{
  "arch": "vit",
  "model": "image embedding model",
  "dataset": "capsule endoscopy frames (Kvasir-Capsule)",
  "train_examples": 42238,
  "image_size": 96,
  "crop_scale_min": 1,
  "horizontal_flip": true,
  "translate": 0.06,
  "rotation_deg": 5,
  "color_jitter": 0.2,
  "targets": ["finding"],
  "num_classes": 11,
  "embedding_dim": 128,
  "norm": "rmsnorm",
  "norm_position": "sandwich",
  "activation": "gelu",
  "mlp_ratio": 4,
  "head_dim": 32,
  "fused_qkv": false,
  "bias": "none",
  "qk_norm": false,
  "parallel_block": false,
  "inner_norm": false,
  "patch_size": [12, 12],
  "layers": 6,
  "width": 320,
  "positions": "relative_bias",
  "pooling": "class_token",
  "am_softmax_margin": 0.2,
  "am_softmax_scale": 30,
  "init": "trunc_normal_002",
  "optimizer": "muon",
  "muon_scale": "spectral",
  "lr": 0.018,
  "momentum": 0.95,
  "nesterov": true,
  "orthogonalizer": "newton_schulz_5",
  "adamw_lr_other_params": 0.0013,
  "grad_clip": 0.5,
  "steps": 32700,
  "batch_size": 128,
  "epochs": 99.1,
  "lr_schedule": "cosine",
  "final_lr_fraction": 0.1,
  "warmup_steps": 980,
  "weight_decay": 0.003,
  "adamw_weight_decay_other_params": 0.01
}
Rows from block 3, named by matrix and row number. Rows with one number belong to one neuron. Each number is 128 + 32 x the weight over its row's rms, rounded and kept within 0 to 255. All counts start at 0. After the name is the row's rms in percent of the matrix's.
# fc1: MLP up (model.blocks.3.mlp.fc1.weight, 1280x320), inputs 128-159
# fc2: MLP down (model.blocks.3.mlp.fc2.weight, 320x1280, transposed), outputs 128-159
fc1.919 112 [137 137 143 150 107 104 141 155  99 109 147 119 105  57  84  70 127 139 155 183 115 153  63  92 111 165 131 143 112 103  82 117]
fc2.919 116 [114 113 135 110  78 120 146 116  93 124 124 170  99 133  60 168 105 155  90  98 135 134 139 184 155 122 106 145 174 145  90 117]
fc1.920 096 [113 117 149 113 104 155  67 117 154 122 103 117  73 127 129 143 125 142  55 135  89 173 118 136 155 152 141 136 111 143 133 156]
fc2.920 086 [109 109 168 131 119 131 157 104 168 137 134 143 153 129  72 116  58 110 192 109 141 109 106 116 159 116  91 154 111 156 107 152]
fc1.921 081 [ 89 133 102  90  56  83  80 130 134  91 160 206  75 125 168 173 142 137 156 115 172 125  59 133 123 153 134  71 113 158 127  91]
fc2.921 078 [119  83  88 136 164 138 120  75 116 115  85 120 168 151 134 101 133 144  48  98  97 106 173 143 129 138  77 170 109 126 108  87]
fc1.922 144 [150 199 175 169  38 129 174 143 117  75 177 117  92  84  83 133 102  77  61 158 168 134 131  90  76 109 177  91  96 115 114 107]
fc2.922 154 [152  67  33 151 187 109 141 119 106 176 102 123 177 172 118 136 180 194 177 108 123 141 113 158 122 100 124 107  94 104 111 159]
fc1.923 108 [124 124  99 119 118 106 146 100  96  98  85 114 157 113 113 156 159 159 184 163 114 177 189 106 129  64  82 145 196 129 150 158]
fc2.923 107 [ 57 154 140 127 153 141 135 163 170 166  98 108  88 196 105 161 176 100  54 149 152 149  72 113 135 185 190 132 135 142 145  79]
fc1.924 144 [113 161 180 108 166 127 173 135 119 104 139 139  86 131 168  99 162 136  73 124 135  88 172 145 147 108 120 121 150 108  55 103]
fc2.924 141 [165  86  67 104 112 148 126 189 173 128 131 133 139  84 106 162 145 121  90 115  82 157 121 140 145 136 151 146 146 135 166 120]
fc1.925 052 [136  71 156 116 166 131  74 167  94 135 173 122 112 164 148  65 168 139 152 147 121 209 133  87 114 145 161 108  69 129 229 131]
fc2.925 053 [118  91 114 101 112 140 146 122 177 146 131  86  71  51 123  92 180 114 132 122 108 120 169 129 104 174 123  83 139 170 144 145]
fc1.926 090 [108 192 141 160 209 147 127 152 145 142 126 133 113 119 159 161 190 106 100 173 127 162 182 103  55  40 164 132  95 106 102 114]
fc2.926 094 [141 107 108  97 128 107 117 136 125 151 122  85 142 136 104  53 140 113 139  86 159 146  82 179 125 155 146 136 133 150 180  70]
fc1.927 101 [117 152 124 109 129  98  95 137 135 101 131 179  82  37 158 111 169 155  53  84 111 144 156 161 112 143 135 164  87 129 101 191]
fc2.927 098 [190 166 150 195 144 132 148 132 149 153 152 140  93 117 168 154  86  93 125 132 155 144 136  92 163 154 124 155 205 182 122 148]
fc1.928 033 [127 131 153 134 139  97 117 122 172 157  95 126 131 147 135 109 123  77 168 169  89  84 108 121 116 131 113 116 129 201  83 119]
fc2.928 033 [117  93 137 167 152 140 143  87  87 154 111 130 148 131 168 106  81 106  71 171 155 147 126 125 151 114  84 146 125 135 188 166]
fc1.929 073 [ 89 185 173  98 157 133 132 135 133 145 135 113 122 169 117 133  86 184 119 122  75 152 180 103 122 159 108 143  63 143  94  85]
fc2.929 070 [108 182 134 175 160 197 201 130  99 114 132 121 197  73 177  96 127 118  85 150 117 162 102  93  96 111 204 128 117 136 119  82]
fc1.930 113 [116 156 142 120 148 133 143 126 137  90 131 101 102 108 122 151  58 123 156  70 141 131 161  96 167 170 118 175 138 135 149 105]
fc2.930 117 [151 104 156 166 151 177 171  88 144 126 131 138 154 187 122 170 160  99 108 114 143 137 156  86 156  83 135 100 122 189 140 163]
fc1.931 129 [135 118 114 171 134  85 149 111 122  95 167  93 153 124  24 101 116 116 170 167 151 119  89 138 157 102 180 113 131  98 144 104]
fc2.931 142 [ 57 120 113 119 159 118  94 151 104 131 112 182 141 108 153 114  20 117 100 133 117 153 132 150 127 123 115 172 121 167  81 111]
fc1.932 072 [138 135 154 136 145  95 125 166  73 126  86 168 101 150 164 149 102 170  66 144 148 139 148  97  95 141  89 154 119 126 155 144]
fc2.932 065 [100  93 102  98 101 166 129 152 158  92 198 153 162 163  92 134 164 204 106 139 125 107 146 164 137 131 207 110 126 131 101 126]
fc1.933 094 [ 65  63  62 154  69 118 185 114 165 113 188 125 154 189 150 148 113 159  86 105 176 144 146 148 103 132  88 112 125 148 120 138]
fc2.933 094 [103 108 171  83 168 108 107 129 129 148 168 133 123 131 126 143 108 143 172 123  96 175  85  99 132 182 160  89  65 106 135 144]
fc1.934 132 [115  93 135 186 148 120  94  97 153 148 152 169 121  94  77  65 138 129 111 102 128 127  74 144  98 146 116 100 148 160 115 134]
fc2.934 128 [196  94 119  75 130 164  93 133 143 125 156  64 118 134 102 118  64 118 132  68 142 175 137  48 122 132 113 140 183 138 157  87]
fc1.935 148 [ 97 185 153 139  93 106 132 124  60 164 185 117  87 121 108 161 129 127 126 174 132 172 172  86 105  87 157 155  91 131 158 131]
fc2.935 145 [140 109 104  75 107 140 107 210 211 134 107 126 174 111 147  66  94 102 130  71 194  59 116 160  75 147 103 142 159 142 106 139]
fc1.936 038 [132 159  92 138 143 122 124 135  62 118 109 115  83 123 166 118 113 155 145 170 122 101 136  64 106  93 175 131 155 137 143 111]
fc2.936 041 [115 149 150 127 207 161 114 122 139 120  71 119  76 120 137  82 193 157  86 148  80 101  91 221  69  67 121  81  93 140 146 154]
fc1.937 116 [118  93  93 101 147 186 150  99  83 125 198 130  96 184 111 102  89 119 113 157 141 132 131  31 118 101  87 155 119 114  92  79]
fc2.937 130 [103  60 126 107 133 163 220 120 162 124 120 168 122 129 114 161 125  69  78 132 181  87 171 137 102 123 151  83 126 102 105 202]
fc1.938 131 [129  96 149 106 177  65  68 186 167 157 153 154 185  98 119 120  79  87 109 101 119 178 126 159 113 126 106 136  51  93 174 176]
fc2.938 120 [ 97 178 128 155  87 144 143  80 157 148 141 115 153 107  32 135 207 163 131 175  95 119 107 110  59 112 101 102 145 112 141 137]
fc1.939 089 [177 169 109 138  97 123 135 101 161 151 155 145  77  76 139 156 138 128 130 123  92 121 207 129 117 122 153 164  95  47  89  74]
fc2.939 097 [128 148 147 111 161 132 121 124 137  84 126 145 148  70 143 134 145 130 107 143 120 109 149 117 118 172  83 143 131  75 104  92]
fc1.940 067 [162 101 182 127  56 130 205  58  67  79 159 124 157 135  41 174 120 133 112 107  62 171 165 123 161 128  57 191  85 165 184 158]
fc2.940 059 [158 130 144 188 132 114  58 152 111 142 157 101 130 104  95  91  94 154 109 130 159 208 182 104 154  99 174 127  52 172 127  79]
fc1.941 052 [165 195  84 118 132 144 119  44 127 125 139 138  90 111  93 173 149  98 152 162  99 127 109 100 139 127  88 117 154  80 130 115]
fc2.941 049 [ 80  95 114 143 151 106 195 133 118 119 129 125 112 144 128 155 159 154 164 147 181 114  84 138 116 105  94 105 125 127 100 159]
fc1.942 046 [ 95 109 134 105  84 104 106 187  92  69 186 115  80 111 136 126 170  75 160 133  89 128 145 108 143 124 155 178 204  95 161 105]
fc2.942 044 [153 170 184 180 154 134  46 163 123  91 171 142 171 148 113 155 177 134  89 123 102 113 111 115 186 195 206 126 167 149 150 172]
fc1.943 093 [124 173 130  86 146  67 123  92 127 151 107 133 120 168 106 107 173 160 105 171 138 131 114 196 110 109 132  80  97 157  68 125]
fc2.943 085 [166 102 111 197 132 121 135 116 107  96 122 180 115 135 201 104 113  85 152  97 137 149 140  61 182 143 177 131 162 167  51 109]
fc1.944 085 [123 175 134 141 127 117 105 178 151 140 126 143 133 152 156 127 157 162 116 138  99 165 106 116 101  77 141 112 185 151 155 169]
fc2.944 083 [152 161 119 119 101  70 170  99 111 140 135 141 103 160  97 173 148  71 147 136 141 140 140 161 173 153 136 149 108 144 126  90]
fc1.945 137 [148 128 180 168 150 161  95 137 158 159 139 112 139 133 197 154 154 103 197 120 136 172 108 123 165 152 179 128  97 139 127 170]
fc2.945 128 [ 94 176  53 128 106 103 177  94 108 150 155 102 136 130 121 133  63 101  76 135 111 140 121 120 154 130 128 136 121  98 133 133]
fc1.946 097 [113  84 109 102  97 196  68 151 152 163 161 101  93 134  84 117 135 170 116 143 110 157  21 109 122  90 180 131  84 102 135 135]
fc2.946 091 [110 164  76 159 174 107  83 127 149  67 166  73 118 133 135 109 125  97 153  79 173 118 180 147 132 199 104 136 121  48  75 113]
fc1.947 123 [137  87 149 169 124 119 125 111 147 147 113 112  96 100  98 125 180 122 133 126 128  79 135 104 149 102 181 100 160 116 147 128]
fc2.947 130 [157 144 125 131 147  79  72 134 109 109 112 113 194 120 139 146 106 154 106 176 129 149 175 115 107 101 136  81  92 112 148 110]
fc1.948 092 [153 160 169 151 141 150 104 116  72 140 174 125 147  97 114 172 151 114  77 111  74  89 144 136  86  97 152 144 128 128 162 120]
fc2.948 099 [158 111 137 130 163 143 115  85 113 112 140 146 154 139 140 156 134 181 149 157 188 152 137 165 159 162 117 123 164 138  96  99]
fc1.949 127 [161 170 123 159 159 139  83 125 115 149 147 139 169 140 136 112 196 153 117 134 126 109 137 139 140 138 150 193 119 111 149 104]
fc2.949 118 [126 146 143 139 147 125 161 193 134 107 101 167  98 152 185  93 127  48 119 163 175 133 102 170 142 125 159  94 136 115 146 155]
fc1.950 079 [114 149 110 113  87 128 231 125 125 100 137 193 127  89  94 138 150 113 198 116  84 150 116 109 118 149  84 107  86 116 101 141]
fc2.950 074 [190 129  97 174 147 152  79  41 134 139 123 140 160 181 158 126 201 144 123 129 108 149  90 184 112 156 172  82 131 136 151 113]
fc1.951 097 [122 119 130 150  82  91  79  75 112 161 181  99 142 189 104 101 153 118 174 149 145 125 153 105 119 130 143 118 121 121  89 129]
fc2.951 098 [ 97 155 143 126 134 110 166 127  81 103  97  68 136 120  75 158  50 153  91 168 113 107 102  70 130 134 118 133 148 119 173 182]
fc1.952 069 [147  78 160 157 161 114 112 146 129  92  99 145  99  77 109  71 143 127  79  81 142 151 115  90 190 131 179 111 127 109  95 133]
fc2.952 071 [171 174 152 115 146 152 153  69 166 147 157  77 130 127 161 133  81  95 149 134 154 107 144 134 117  99 106 166 120  83  89 109]
fc1.953 111 [113  98 147  86 114 115 183 105 116 159 121 178  61 125 107 146 139 178 139 144 142  99  97 159 100 138 128  94 135 218 113 103]
fc2.953 104 [117 176  91 123 163 127 118  81 188  89 115 196  88 151 133 121 120 104 104 109 142 122 137 139 110 144  99 148 114  70 122 163]
fc1.954 147 [178 143 134 146  73 137 165 125  94 126 142 119 117 154  82 159 105 133 166 104  81 154  90 114 108 113 168 107 169 214 142  72]
fc2.954 150 [ 79 162 129 154 202 163 152 155  99 188 131 145 150 102 141 103 168 100 131 137 209 145 172 133  93 151 124 151 130 118 134 148]
fc1.955 123 [147 156  83 133  57  91 136 124 146  62  97  86 167 185  99 148 122  50 149 110 109 117 138 107 106 164 189  78 126 119 164 140]
fc2.955 123 [127 148 157 109 115 163 155  59 107 154 136 143 175 143 128 164 133 147 109 201 180 161 154 119  97 125 120 130  82 137 131 106]
fc1.956 082 [142  73 130 137 173 132 137 106 184 184  83 109 106 159 202 166 125 133  93  96 108  92 126 142 158  82 148 203 136  93 150 158]
fc2.956 083 [182 139 142 122  98 201 110 175 112  90 122 149  99 164  89 113 121  92 130 140 154 168 125 129  90 148 116 137 112 133 153 146]
fc1.957 151 [106 137 149 128 104 145 114 181 116 148  89 146 147 128 141 167 142 147 106 118 139 179 115 123  81 174 152  98 119  72 131 148]
fc2.957 162 [134 139 169 167 139 102 119 111  86  95 126 105 134 127 141 107 156 106 133 116 152 100 120 141 147 121 108  98 107 132  86 152]
fc1.958 075 [132 123 163 140 158  93 175 149 136  92 168 153 163  91 147  88 140 168 138  89 118 111 101  97 120 103 184 105 113  99 129 135]
fc2.958 067 [ 98 131 107  87 105 175 148 183 146 138 158 121 181 109 147 134 113  87 143 126 127 149 205  91 188 167 122 160 123 130  70  94]
fc1.959 089 [131 133  82 172 126 179 106  97 134 145 137  80 224 139  99 143 174 160  96 153 144 138 173 137  93 148 134 125 106  98  94 194]
fc2.959 087 [175 134  88 153 114  90 148 113  79  55 182 196 137 216 124 172 139 160 156  94 129 121 132 123 121 103 128 159  51  78  93 173]
fc1.960 136 [134 103 113 167 175 122 137 137 142 154 145  99 157 142 148  99 141  72 152 106 162 145 183 126 143 147 144  89 115  93  90 103]
fc2.960 140 [116 153  72  95 122 130 122 111 114  55  70 122  78 156 148 144 183 167 111 145 165 149  50 126 148  69 149 116  99 170 179 106]
fc1.961 047 [104 169  98 124  72 132  77 110  69 114  74 158 128 104 142  86 135 150 126 126 160  47 142 102 108 142 138 159 118 132  94 193]
fc2.961 044 [149 144 103 196  97  90 132 110 165 153  93  79 178 117  78 121 127  75 119 102 123 137 133 128 126 127 151 130 102  97 113 160]
fc1.962 090 [173  83 126  84 151 173 125 128 102  98 155 103 111 187  92 122 102 138 195 125 116 136  68 106 118  59 162 186 115 119  93 157]
fc2.962 091 [144 141  72 184 105  95 131 132 100  89 188 120 157 110 205 137  81 226 147 186 161 114 139 134 198 172 110 147 112 127 126 142]
fc1.963 070 [ 94 103 164 163 127 135 110 196 155 131 139 130  82 104 145 145 154 173 120 147 157 129 137 100 118 105 150  87 116 125 124 173]
fc2.963 071 [199  85 128 149 142 102 107 137 124 121 142 119 124 144 130 121 184 117 133 111 122 131 144 134 135  85 102 181 102 123 108  77]
fc1.964 072 [166 171  96 114  78 140  91 134 170 181 138 153 147 160 151 166 115 163 113  80 150 129 145 100 182 106 124  85  59  80  54 144]
fc2.964 071 [102 154  91 168 138 115 203 154 130  89 116  61 107 145 104  73 137 154 118 101 126 181 138 122 121 123 121 151 139  92 122 120]
fc1.965 085 [216 148 114 138 141 157 131  76 143  91 199 134 102 113 124 129 115  93 134 170 189 106 104 134 104 150 112 195 113 124 122 173]
fc2.965 086 [ 46 122  54 105 148  74 118  91 127  64 107 122 130 157 168 139 111 139 192 124 137  90 118 136 133 164 108 149 100 128 111 138]
fc1.966 146 [124 135 180 126 117 146 121  81 116  86 122 129 128 118  50 105 156 134 110 126 133  97 109  66  85 148 126 144 157 154 104 126]
fc2.966 156 [214 109 118  86  72 179 134 121 173 130  97 129  26  95 132 125 141 135 114 146  67 168 104 194 136  60 148 173 141 175 113  84]
fc1.967 147 [ 91 196 117 154 126  61 143 111 104 132 122  89 150 117 163 139 165  92 159  92 100 144 106 150 166 130  44 137 150 149 169 172]
fc2.967 151 [200  93 129 139 126 133 133 162  85 102 131  98  87 142  84 132  68 119 104 146 168 121 173 144  80 165 175 132 136 172 177  73]
fc1.968 040 [142 184  89 131 107  83 110 128 191 186 132  68 140 149  99 127 177 114 161 104  84  93 158 128 142 123 147  68 105  89 117 104]
fc2.968 042 [113 131  90 115 100 180 141  69  87  45 204 195  89 169  39 114 125 127 194 119 110  82 126 128 132 112  87 105  76 115 131 136]
fc1.969 066 [131 109  84 138 126 163 115  79 172 128 143 154 145 122  64 121 135 129 185 105 138 212 182 106  99 117 135 202 157 161 148 129]
fc2.969 058 [115 123 148 176 142  85 122 129 116 128  99 101 160 176 135 111 146 121 155 139 104 108 138 143 125 183 140  83  98  71 133 169]
fc1.970 017 [154 149 120 134 135 106  94 157 154 206 139 152  58 170 185 123 146 178 125 128 142  56  77 154  86 141 144  72 128 138  76 129]
fc2.970 017 [179 150  71 130 150 126 158 120 128 169 144 122  89  84 115 112 126 138 130 116 138  84 126 196 168 133 128 153 153 113 120 125]
fc1.971 091 [180  70 140 146 110 141 104 139 122 131 130 140 163 142 191 118  94 186  95 127 113 138  94  87 154  92 158 158 119 100 113 140]
fc2.971 090 [177 166 137 103 147 114 133 124 137 116 178  78 111 103 112  80  88  87 140 144  79 113 115 129  63 147 132 132 141 172 124 125]
fc1.972 136 [181 158 120 116  80 133 117 134 111 121 112 139 173 111  99 209 213 143  70  94  82 124 226 116 165 137 125 172 175 128 151 113]
fc2.972 148 [124  68 137 169 137 133 148  69 151 137 192 132 101  67 100  89  88 120 152 130 190 107 137 187 115 122  76 122 146 148 174 107]
fc1.973 109 [124  98 126  62 113 102 175 140  22 115 145  83 125 160 149 143 145  80  96 107 104 131 129 141 126  79 118 135 139  99 107 130]
fc2.973 095 [153 139 108 135 114 110 107 197 151 137 143  74 134 133 148 165 185  53 129 154 150 150 200 123 153 153 141 148 151 148 105 121]
fc1.974 039 [158  50 169 109 134 116 104 118 108 154 102  60 170 163 163 144 174 185 113  88 139 116 107 139  96 149  81 131 103 161 112  67]
fc2.974 038 [135 166 144 118 103 134 101 124 110 179 151  98 154 122  83 177 113 151 173 160 100 138  82 139  72  98 163 157 149  76 171 138]
fc1.975 040 [143 135 117 122 137 112 118 129 160 130 115 163 166 145 165 144 163 127 133 130 104 154 171  95 180 125 120 160 165 120  65 164]
fc2.975 043 [186 147 128  94 150 127 114 116  81  97  91 153 144  56 203 129 136 165 136 160 154 133 171 153 146 132 116 105 109 165 112 169]
fc1.976 086 [114 129 183  31 160 120 128 172 169 104 119  50 181 114 184 154 165 143 189  65 157 116 107 100 103 137  92 196 173 104 145 146]
fc2.976 088 [130 110 110 125  80 170  95  94 115 158 174 160 171 147 137 146 125 107  93 104  82 127 157 114 181 146 146 175  90 130  89 163]
fc1.977 098 [175 150 160 101  87 186 160 181 143 176 134 123  71 124 147  57 112 150 107 165 111 108 104 170 138 121 146 141  53 185 129 142]
fc2.977 090 [133 139 111 103 139 101 109 142 111 145 147 121 135  98 186 158  44 145 127 116 138 169 113 106  92 113 111 147 136 162 150 106]
fc1.978 084 [131 138  71 126 113  69 153  94 154 136 211  80 150 146 117 130 216  66 127  44 123 139  59 123 151 170 155  51 116  90 151 149]
fc2.978 078 [137  43 194 122 108 187 140 133 125 173 150 134  53 142 146 119  89 213 102  97  88 123 200 118 131 124 117 102 152 168 137 124]
fc1.979 086 [195 124 112 122 158 146 157 137 141 122  87 109 152 134 110 142  73 153 105 165 185 138  75 145 116 143 118 158  74  87  91 174]
fc2.979 080 [105 108 137 137 121  22 122 103 110 112  59 135  81 125 170 153 111 141 126 140 166 114 118 127 102 151 182 108 184 171 144 194]
fc1.980 043 [ 83  82 185 119 144 123 114 195 151 125  98 127  71 218 105 123 133 157 100 135 113 197 108 150  66 102 110 151 137 126 140 121]
fc2.980 044 [141 176 164 107 155 111  90 132 191 124 100 135 148 131 106 121 116 125 178 117 148 128 135 132 131 108 184 135 156 144 143 149]
fc1.981 080 [154 147 155 141 181 136 125  84 161 147  75 132  89 163  96 188 137  90  59 139 157 191 176 146 112 163 111 133 133 126 122 102]
fc2.981 082 [138 104 101 105 118 125 147 167 169 116 203 104 143 114  86  80 200 115 182  96 157 131  97 166 162 111 122 115 154 117 153 128]
fc1.982 064 [134 133 105  58 109 204 133 116 137  72 143 138 104  68 102 103 111  98 134 112  74 173 153 116 146 121 116 166 132  93 130  47]
fc2.982 064 [131 133 126 157 142 109  87 244  89 118 131  69 134 153  89 116 194 149 156  96 182 120 127 102 110 132 176 134 126  84 173 101]
fc1.983 125 [ 95 108 143  93 113 119 137  95 123 114 125 162 144 159 104 153  95  72 144 154 121 110 114 157 101 120 143 116 121  87  99 159]
fc2.983 128 [160 111 147 155 134 120 156 163 157 156 162 153  80 100 134 133  91 121 124  96  91 173 157 193 191 180 155 132 151 114 106 133]
fc1.984 108 [124 170 171 184  87 219  83 134 102 138  96 131 161 157 133 118  68 162 132  62 124 161 133 158  91 131 102 121  93 160 172 119]
fc2.984 104 [ 72 150 131 148 126 125 121  95 184 160 102  88 117 114 122 103 127 101  90  88 103 135 196 117 184 144 169 142  95  83 122 111]
fc1.985 127 [140 123 166 109 175 156 131  92 156 161 171 192 138 134 152 126 131  65  82  88 107 142 179 101 145  90 138 153 169 121 145  80]
fc2.985 114 [147 153 151  89 145  89  86 132  67  93 144  96 135 123 137 132 124 163 139 167 166 112 130 177 134  60 128 185 136 149 137 157]
fc1.986 058 [149 166 155 118 184 178 134 105 129  94 110 158 146 125 101 164 111 184  85 116 142 186 149 109 143 127 179 167 104 119  61 195]
fc2.986 057 [155  91  89 138 117 131 204 159 190 169 206 138 127  92 104  99  89 107 169 158 110  83 147 104 140  98 118 122 155 135 162 145]
fc1.987 094 [162  83 100 190  68 163 107 177 127  67 137 138  72  74 119 150 191  99 116 134  97 154 123 143 163 101 132 112  94  99 101 167]
fc2.987 098 [152 165 112 103 207 128  88  63 121 188 129 147 113 161 162 153 132 126  59 105 128 111 133 158 101 140 131 127 132 143  99 125]
fc1.988 105 [133 143  80 160 137 139 119 119 116 170 141 145 138  98 135 102 124  93 136 108 115 169 160 180 117 125 100 118 165 112 127 134]
fc2.988 106 [106 149 148  97 155 110  98  81 106  85 133 119 175 157  67 102  74 170 139 108  80 108 165 134 146 156 145 120 178 143 161 156]
fc1.989 100 [163 150 129  82  73 163 211 102 149 101 110 152 117 177 157 134 157  85 167 158 129 184 116 155 150 201 124 110  64 141 121  78]
fc2.989 100 [142  75 159 135 144  81 121  80  76  94  74 105 141 134 127  70 142 148 109  65 129 138 103 179 140  85 134  82 178 145  96 171]
fc1.990 108 [ 94 111 159 157 166  78 132 130 144 115 105 170 142  62 150  50 120  97 130 116 164 165 166 126 107 160 138  91 125 127 153 191]
fc2.990 102 [103 125 175 174 146 179  97 144 108 219 144 137 162 148 135 154 116  99 161 188 104  95 154 117 128 108 101  65 174 121 110  69]
fc1.991 127 [158 120 164 205 175 164 119 116 139 169 160  97 136 108 159 134 130 141  87  66  89 123 125  81 125 174  80 152 130 114 171 120]
fc2.991 114 [ 97 148 101 123 209 138 102 117  99 120 111 123  70  90 158 121 145 152 106 149 157 129  83  67 148 125 209 169 101 116 110  97]
fc1.992 119 [104 118 190 107  92  93 157 139 106 102 159 107 126 120 128 144 168 152 121 208 145 198 149  91 150 135 108  88 154  99 131 134]
fc2.992 132 [125  88 111 156 111 143  85 127 135  71 124  98 103 130  89 116  85 130 140  95  82 116  96 110 110 116  99 152 128 138 126 134]
fc1.993 069 [162  92 161 142 155  39 164 151  98 152 126  95 172 120 230 140 172 148 170 121 152 182 112 166 133 140 118 173 122 167  72 157]
fc2.993 062 [ 83 132 168 127 126 136 125 103 164 141 106 115 161 119  78 114 126  64 149 153 138 137 182 173 142 133 168 120 134  96  99 120]
fc1.994 117 [143  78 130 132 125 111 141  81  97 197 157 105 107 128  90 113 155  96 176 131 116 110 130 115 127 133 150 131 198 126  88  90]
fc2.994 109 [121 178 113 178 110  89 168 142  75  83 104 166 181 120 118  86  90 114  76 104 136 131  71  73 114 168 120 155 121 175 171 156]
fc1.995 108 [128 139 182 110 185 119 120 153 134 132  85  56 170  82  63 147 142 161 158 143 185 122 140 143 103 168 124 117  80 106 136 140]
fc2.995 108 [141 125 183 123 137  94 164 159 153 191 106 137 115 216  99 172 109 104  80 145  86 136 136 104 138 148 151 122 154  52  95 103]
fc1.996 108 [160 149  96 147 153 127 197 118  98 172 190 145 112 157 173 152 163  96 108 130 149 100 175  88 116 147 152  70 170  56  85 157]
fc2.996 108 [123  78 120 148 187 105 112  98  93 157 176 150 117 145 119 146 151 141 126  99  99  92  98 130 137 132 122 157 141 158 162 120]
fc1.997 107 [163 118 122 111 199 131 167  83  92 132 108 112  98 158  74 112 177 166  62 132 189 110 147  83 147 129 100 153  91  83 118 144]
fc2.997 101 [ 76 138 124 117  73 143  96  87 122 143  77 150 111 154 107 111  82  74 156 112 103 142 135 118  97 139 125 130 137 130  88 172]
fc1.998 156 [114 161  76 145 142 157 140 112 113 108 189 169 145  93  92  99 121 151 181 136  66  92  86  99 102 167  88 170 164 156 104  57]
fc2.998 154 [123 109 132 114 111  97 129  79  62 140 118 119  99 100 114 121 163 165  87 161 161 109  96 162 125  75 158 127  94 124  63 114]
fc1.999 095 [167 187 153 173 134 125 103 181 171 129 112 141  78 154  73 132  96 119  70 137  88 175 100 149 174 167 127 135 112  89 121 144]
fc2.999 093 [102 147 176 112 117 127 201  75 154 139 133  97 105 114 129 156 177  73 143 123 141  88 131 122 174 112 119 122 125 188 172 131]
fc1.1000 120 [136 164 144 178 111 137 142 120 132 184 155 122 147 138 165 113  83 113 122 118 140  95  51  88 113  96 106  46 106 112  68 122]
fc2.1000 122 [ 58  83 138 137  63 189  70 164 140 120 141 153 163 145 109  96 174  88 128  79 174  76 136 180 133 161  89 185 177  66 167 122]
fc1.1001 099 [154 126 115 131 114  81  81 122 107 169 141 137 135 141 189 126 159 111 159 163 134 146 124 103 193 131 142 156 143 165 139 115]
fc2.1001 099 [135 114 177 117 146 184 127 143 133 109 127 111 179 110 117 124 147 118 120 130 125 128  92 145 112  90 136 132  96  66 140 133]
fc1.1002 095 [160 180 113 105  99 163 193 159 146  91 133 160  99 138 196 100 107 150 165 159 126 120 106  89 103  99 131 147 145 158 167 176]
fc2.1002 100 [127  42 127 158 140  88 159 123 133 129 149  88 162 124 164 174 116 109 139 151  95 158 115 139 153  96 157 167  86 140  84 120]
fc1.1003 101 [108  87 163 137  94  65 100 163  90  64 165 132 134 223 153 124 122 184 131 181 150 163 110 183 113 125 113 122 125 158  94 143]
fc2.1003 101 [135 173 144 117 134 127  92 150  79 183  91 107 130 110 127 121  94 106 148 134 129 175 135 188 127  94 162  67 143  52  93 115]
fc1.1004 071 [116 171 126  87 151 127  62 152 166 141 181 150 108 140 133 122 135 133 126 126  90 146 151 130 105  61 134 177 164 124 173 101]
fc2.1004 074 [151 100 131 145  98  73 135 143 105 130 156  83 157 100  70 120 174 105 140 100 140  95 117 155 154 109  98 137 196  80 157 156]
fc1.1005 084 [141 136 138  87 143 172  95 112 107  95  98 150 189  99 178 128 129 106 121 102  97 150 155 119 129 116 180 136 137 120 151  89]
fc2.1005 084 [ 72 140 157 139 132 192 142 147 143  65 132 101 103 148 126 162 126 162 130 113 134 108 103 158  89 119 154 130  63 161 107 184]
fc1.1006 112 [118  92 181 134 124 202 106 165 135  89 121  93 146 108 163  81 140 141 133 135 111 142  12 175  67 160  79  94 151  99 154  77]
fc2.1006 108 [142 100  67 120  91 150 140  68  96 148 162 157 128 140 117 130 144 164 174 169 109 139  87 137 107 103 201 141 180  96 203 166]
fc1.1007 165 [182 194 133  96  86 116 136 131 112 142 151 158 105  89 144 149 127 122 180 144  99 110 137 141 161 128 149 184  96 141  84 151]
fc2.1007 141 [ 94  83 127 176 119 152 149 151 143 173 164  95 189 100 116 153 168 106 142 116 175 134 191 154 127 181 187  94 118  80 124 156]
fc1.1008 049 [ 76 140 114  61 115 176  96 120 125 105 107 164 157 154 186 122 126 110 105 117 153 131 133 103 126 109  99  80  69  51 103  97]
fc2.1008 050 [136 105 195 177 159 120 148 210 158 127 176 156 155 113 126  93 145 144 162 170 182 103 122 139 141 123 119 172 109  79 166 152]
fc1.1009 060 [178 120 137 140 142 137 132 123 192 122 115 123  95 170 146 138 158 143 112 106 115 118 141 150  95 163  84 102 167  72 106 195]
fc2.1009 062 [145 119 105 151 168  96 140  94 138  59 143 160  97 105  81 135 136 111 122  32  92 114 129 170 130  90 137  82 180 186 148 141]
fc1.1010 099 [161  97 140  99 172  83  88 146 148  76 182 122 126  91  92 150 108 103 140 103 109  96 119 111 160 155 139  18 151 137 184 169]
fc2.1010 097 [ 77 156  80  74 133 160 130  97 164 150 123 123 153 132 135  96  79 140 102 181  91  75 156 118 126 122  82 151  80 147 112 126]
fc1.1011 100 [118 141 152 103 141 106  73 165 127 122 108 120 143 155 114  77  65 183 159 135 150  85 100 147 147 142 123 127 113 129 164 155]
fc2.1011 099 [135  78 102 126 119 146 189 154 138 116 105 164 130 142 109 108  63 139 137  31 175  97 130  88 114 119 157  90  92 178 103 136]
fc1.1012 109 [ 89 130 151 151  83 139 170 113 177 131 112  98  87 197 145 140 167  36 121  76  71  91 123 125  87 123 122 121 151 133  84 136]
fc2.1012 107 [140 157 146  84 164 160  87 109  62 106 146 127 167 114 100 128  75 154  98 137 132 131 151 131 148  98 106 127 144 105 113 197]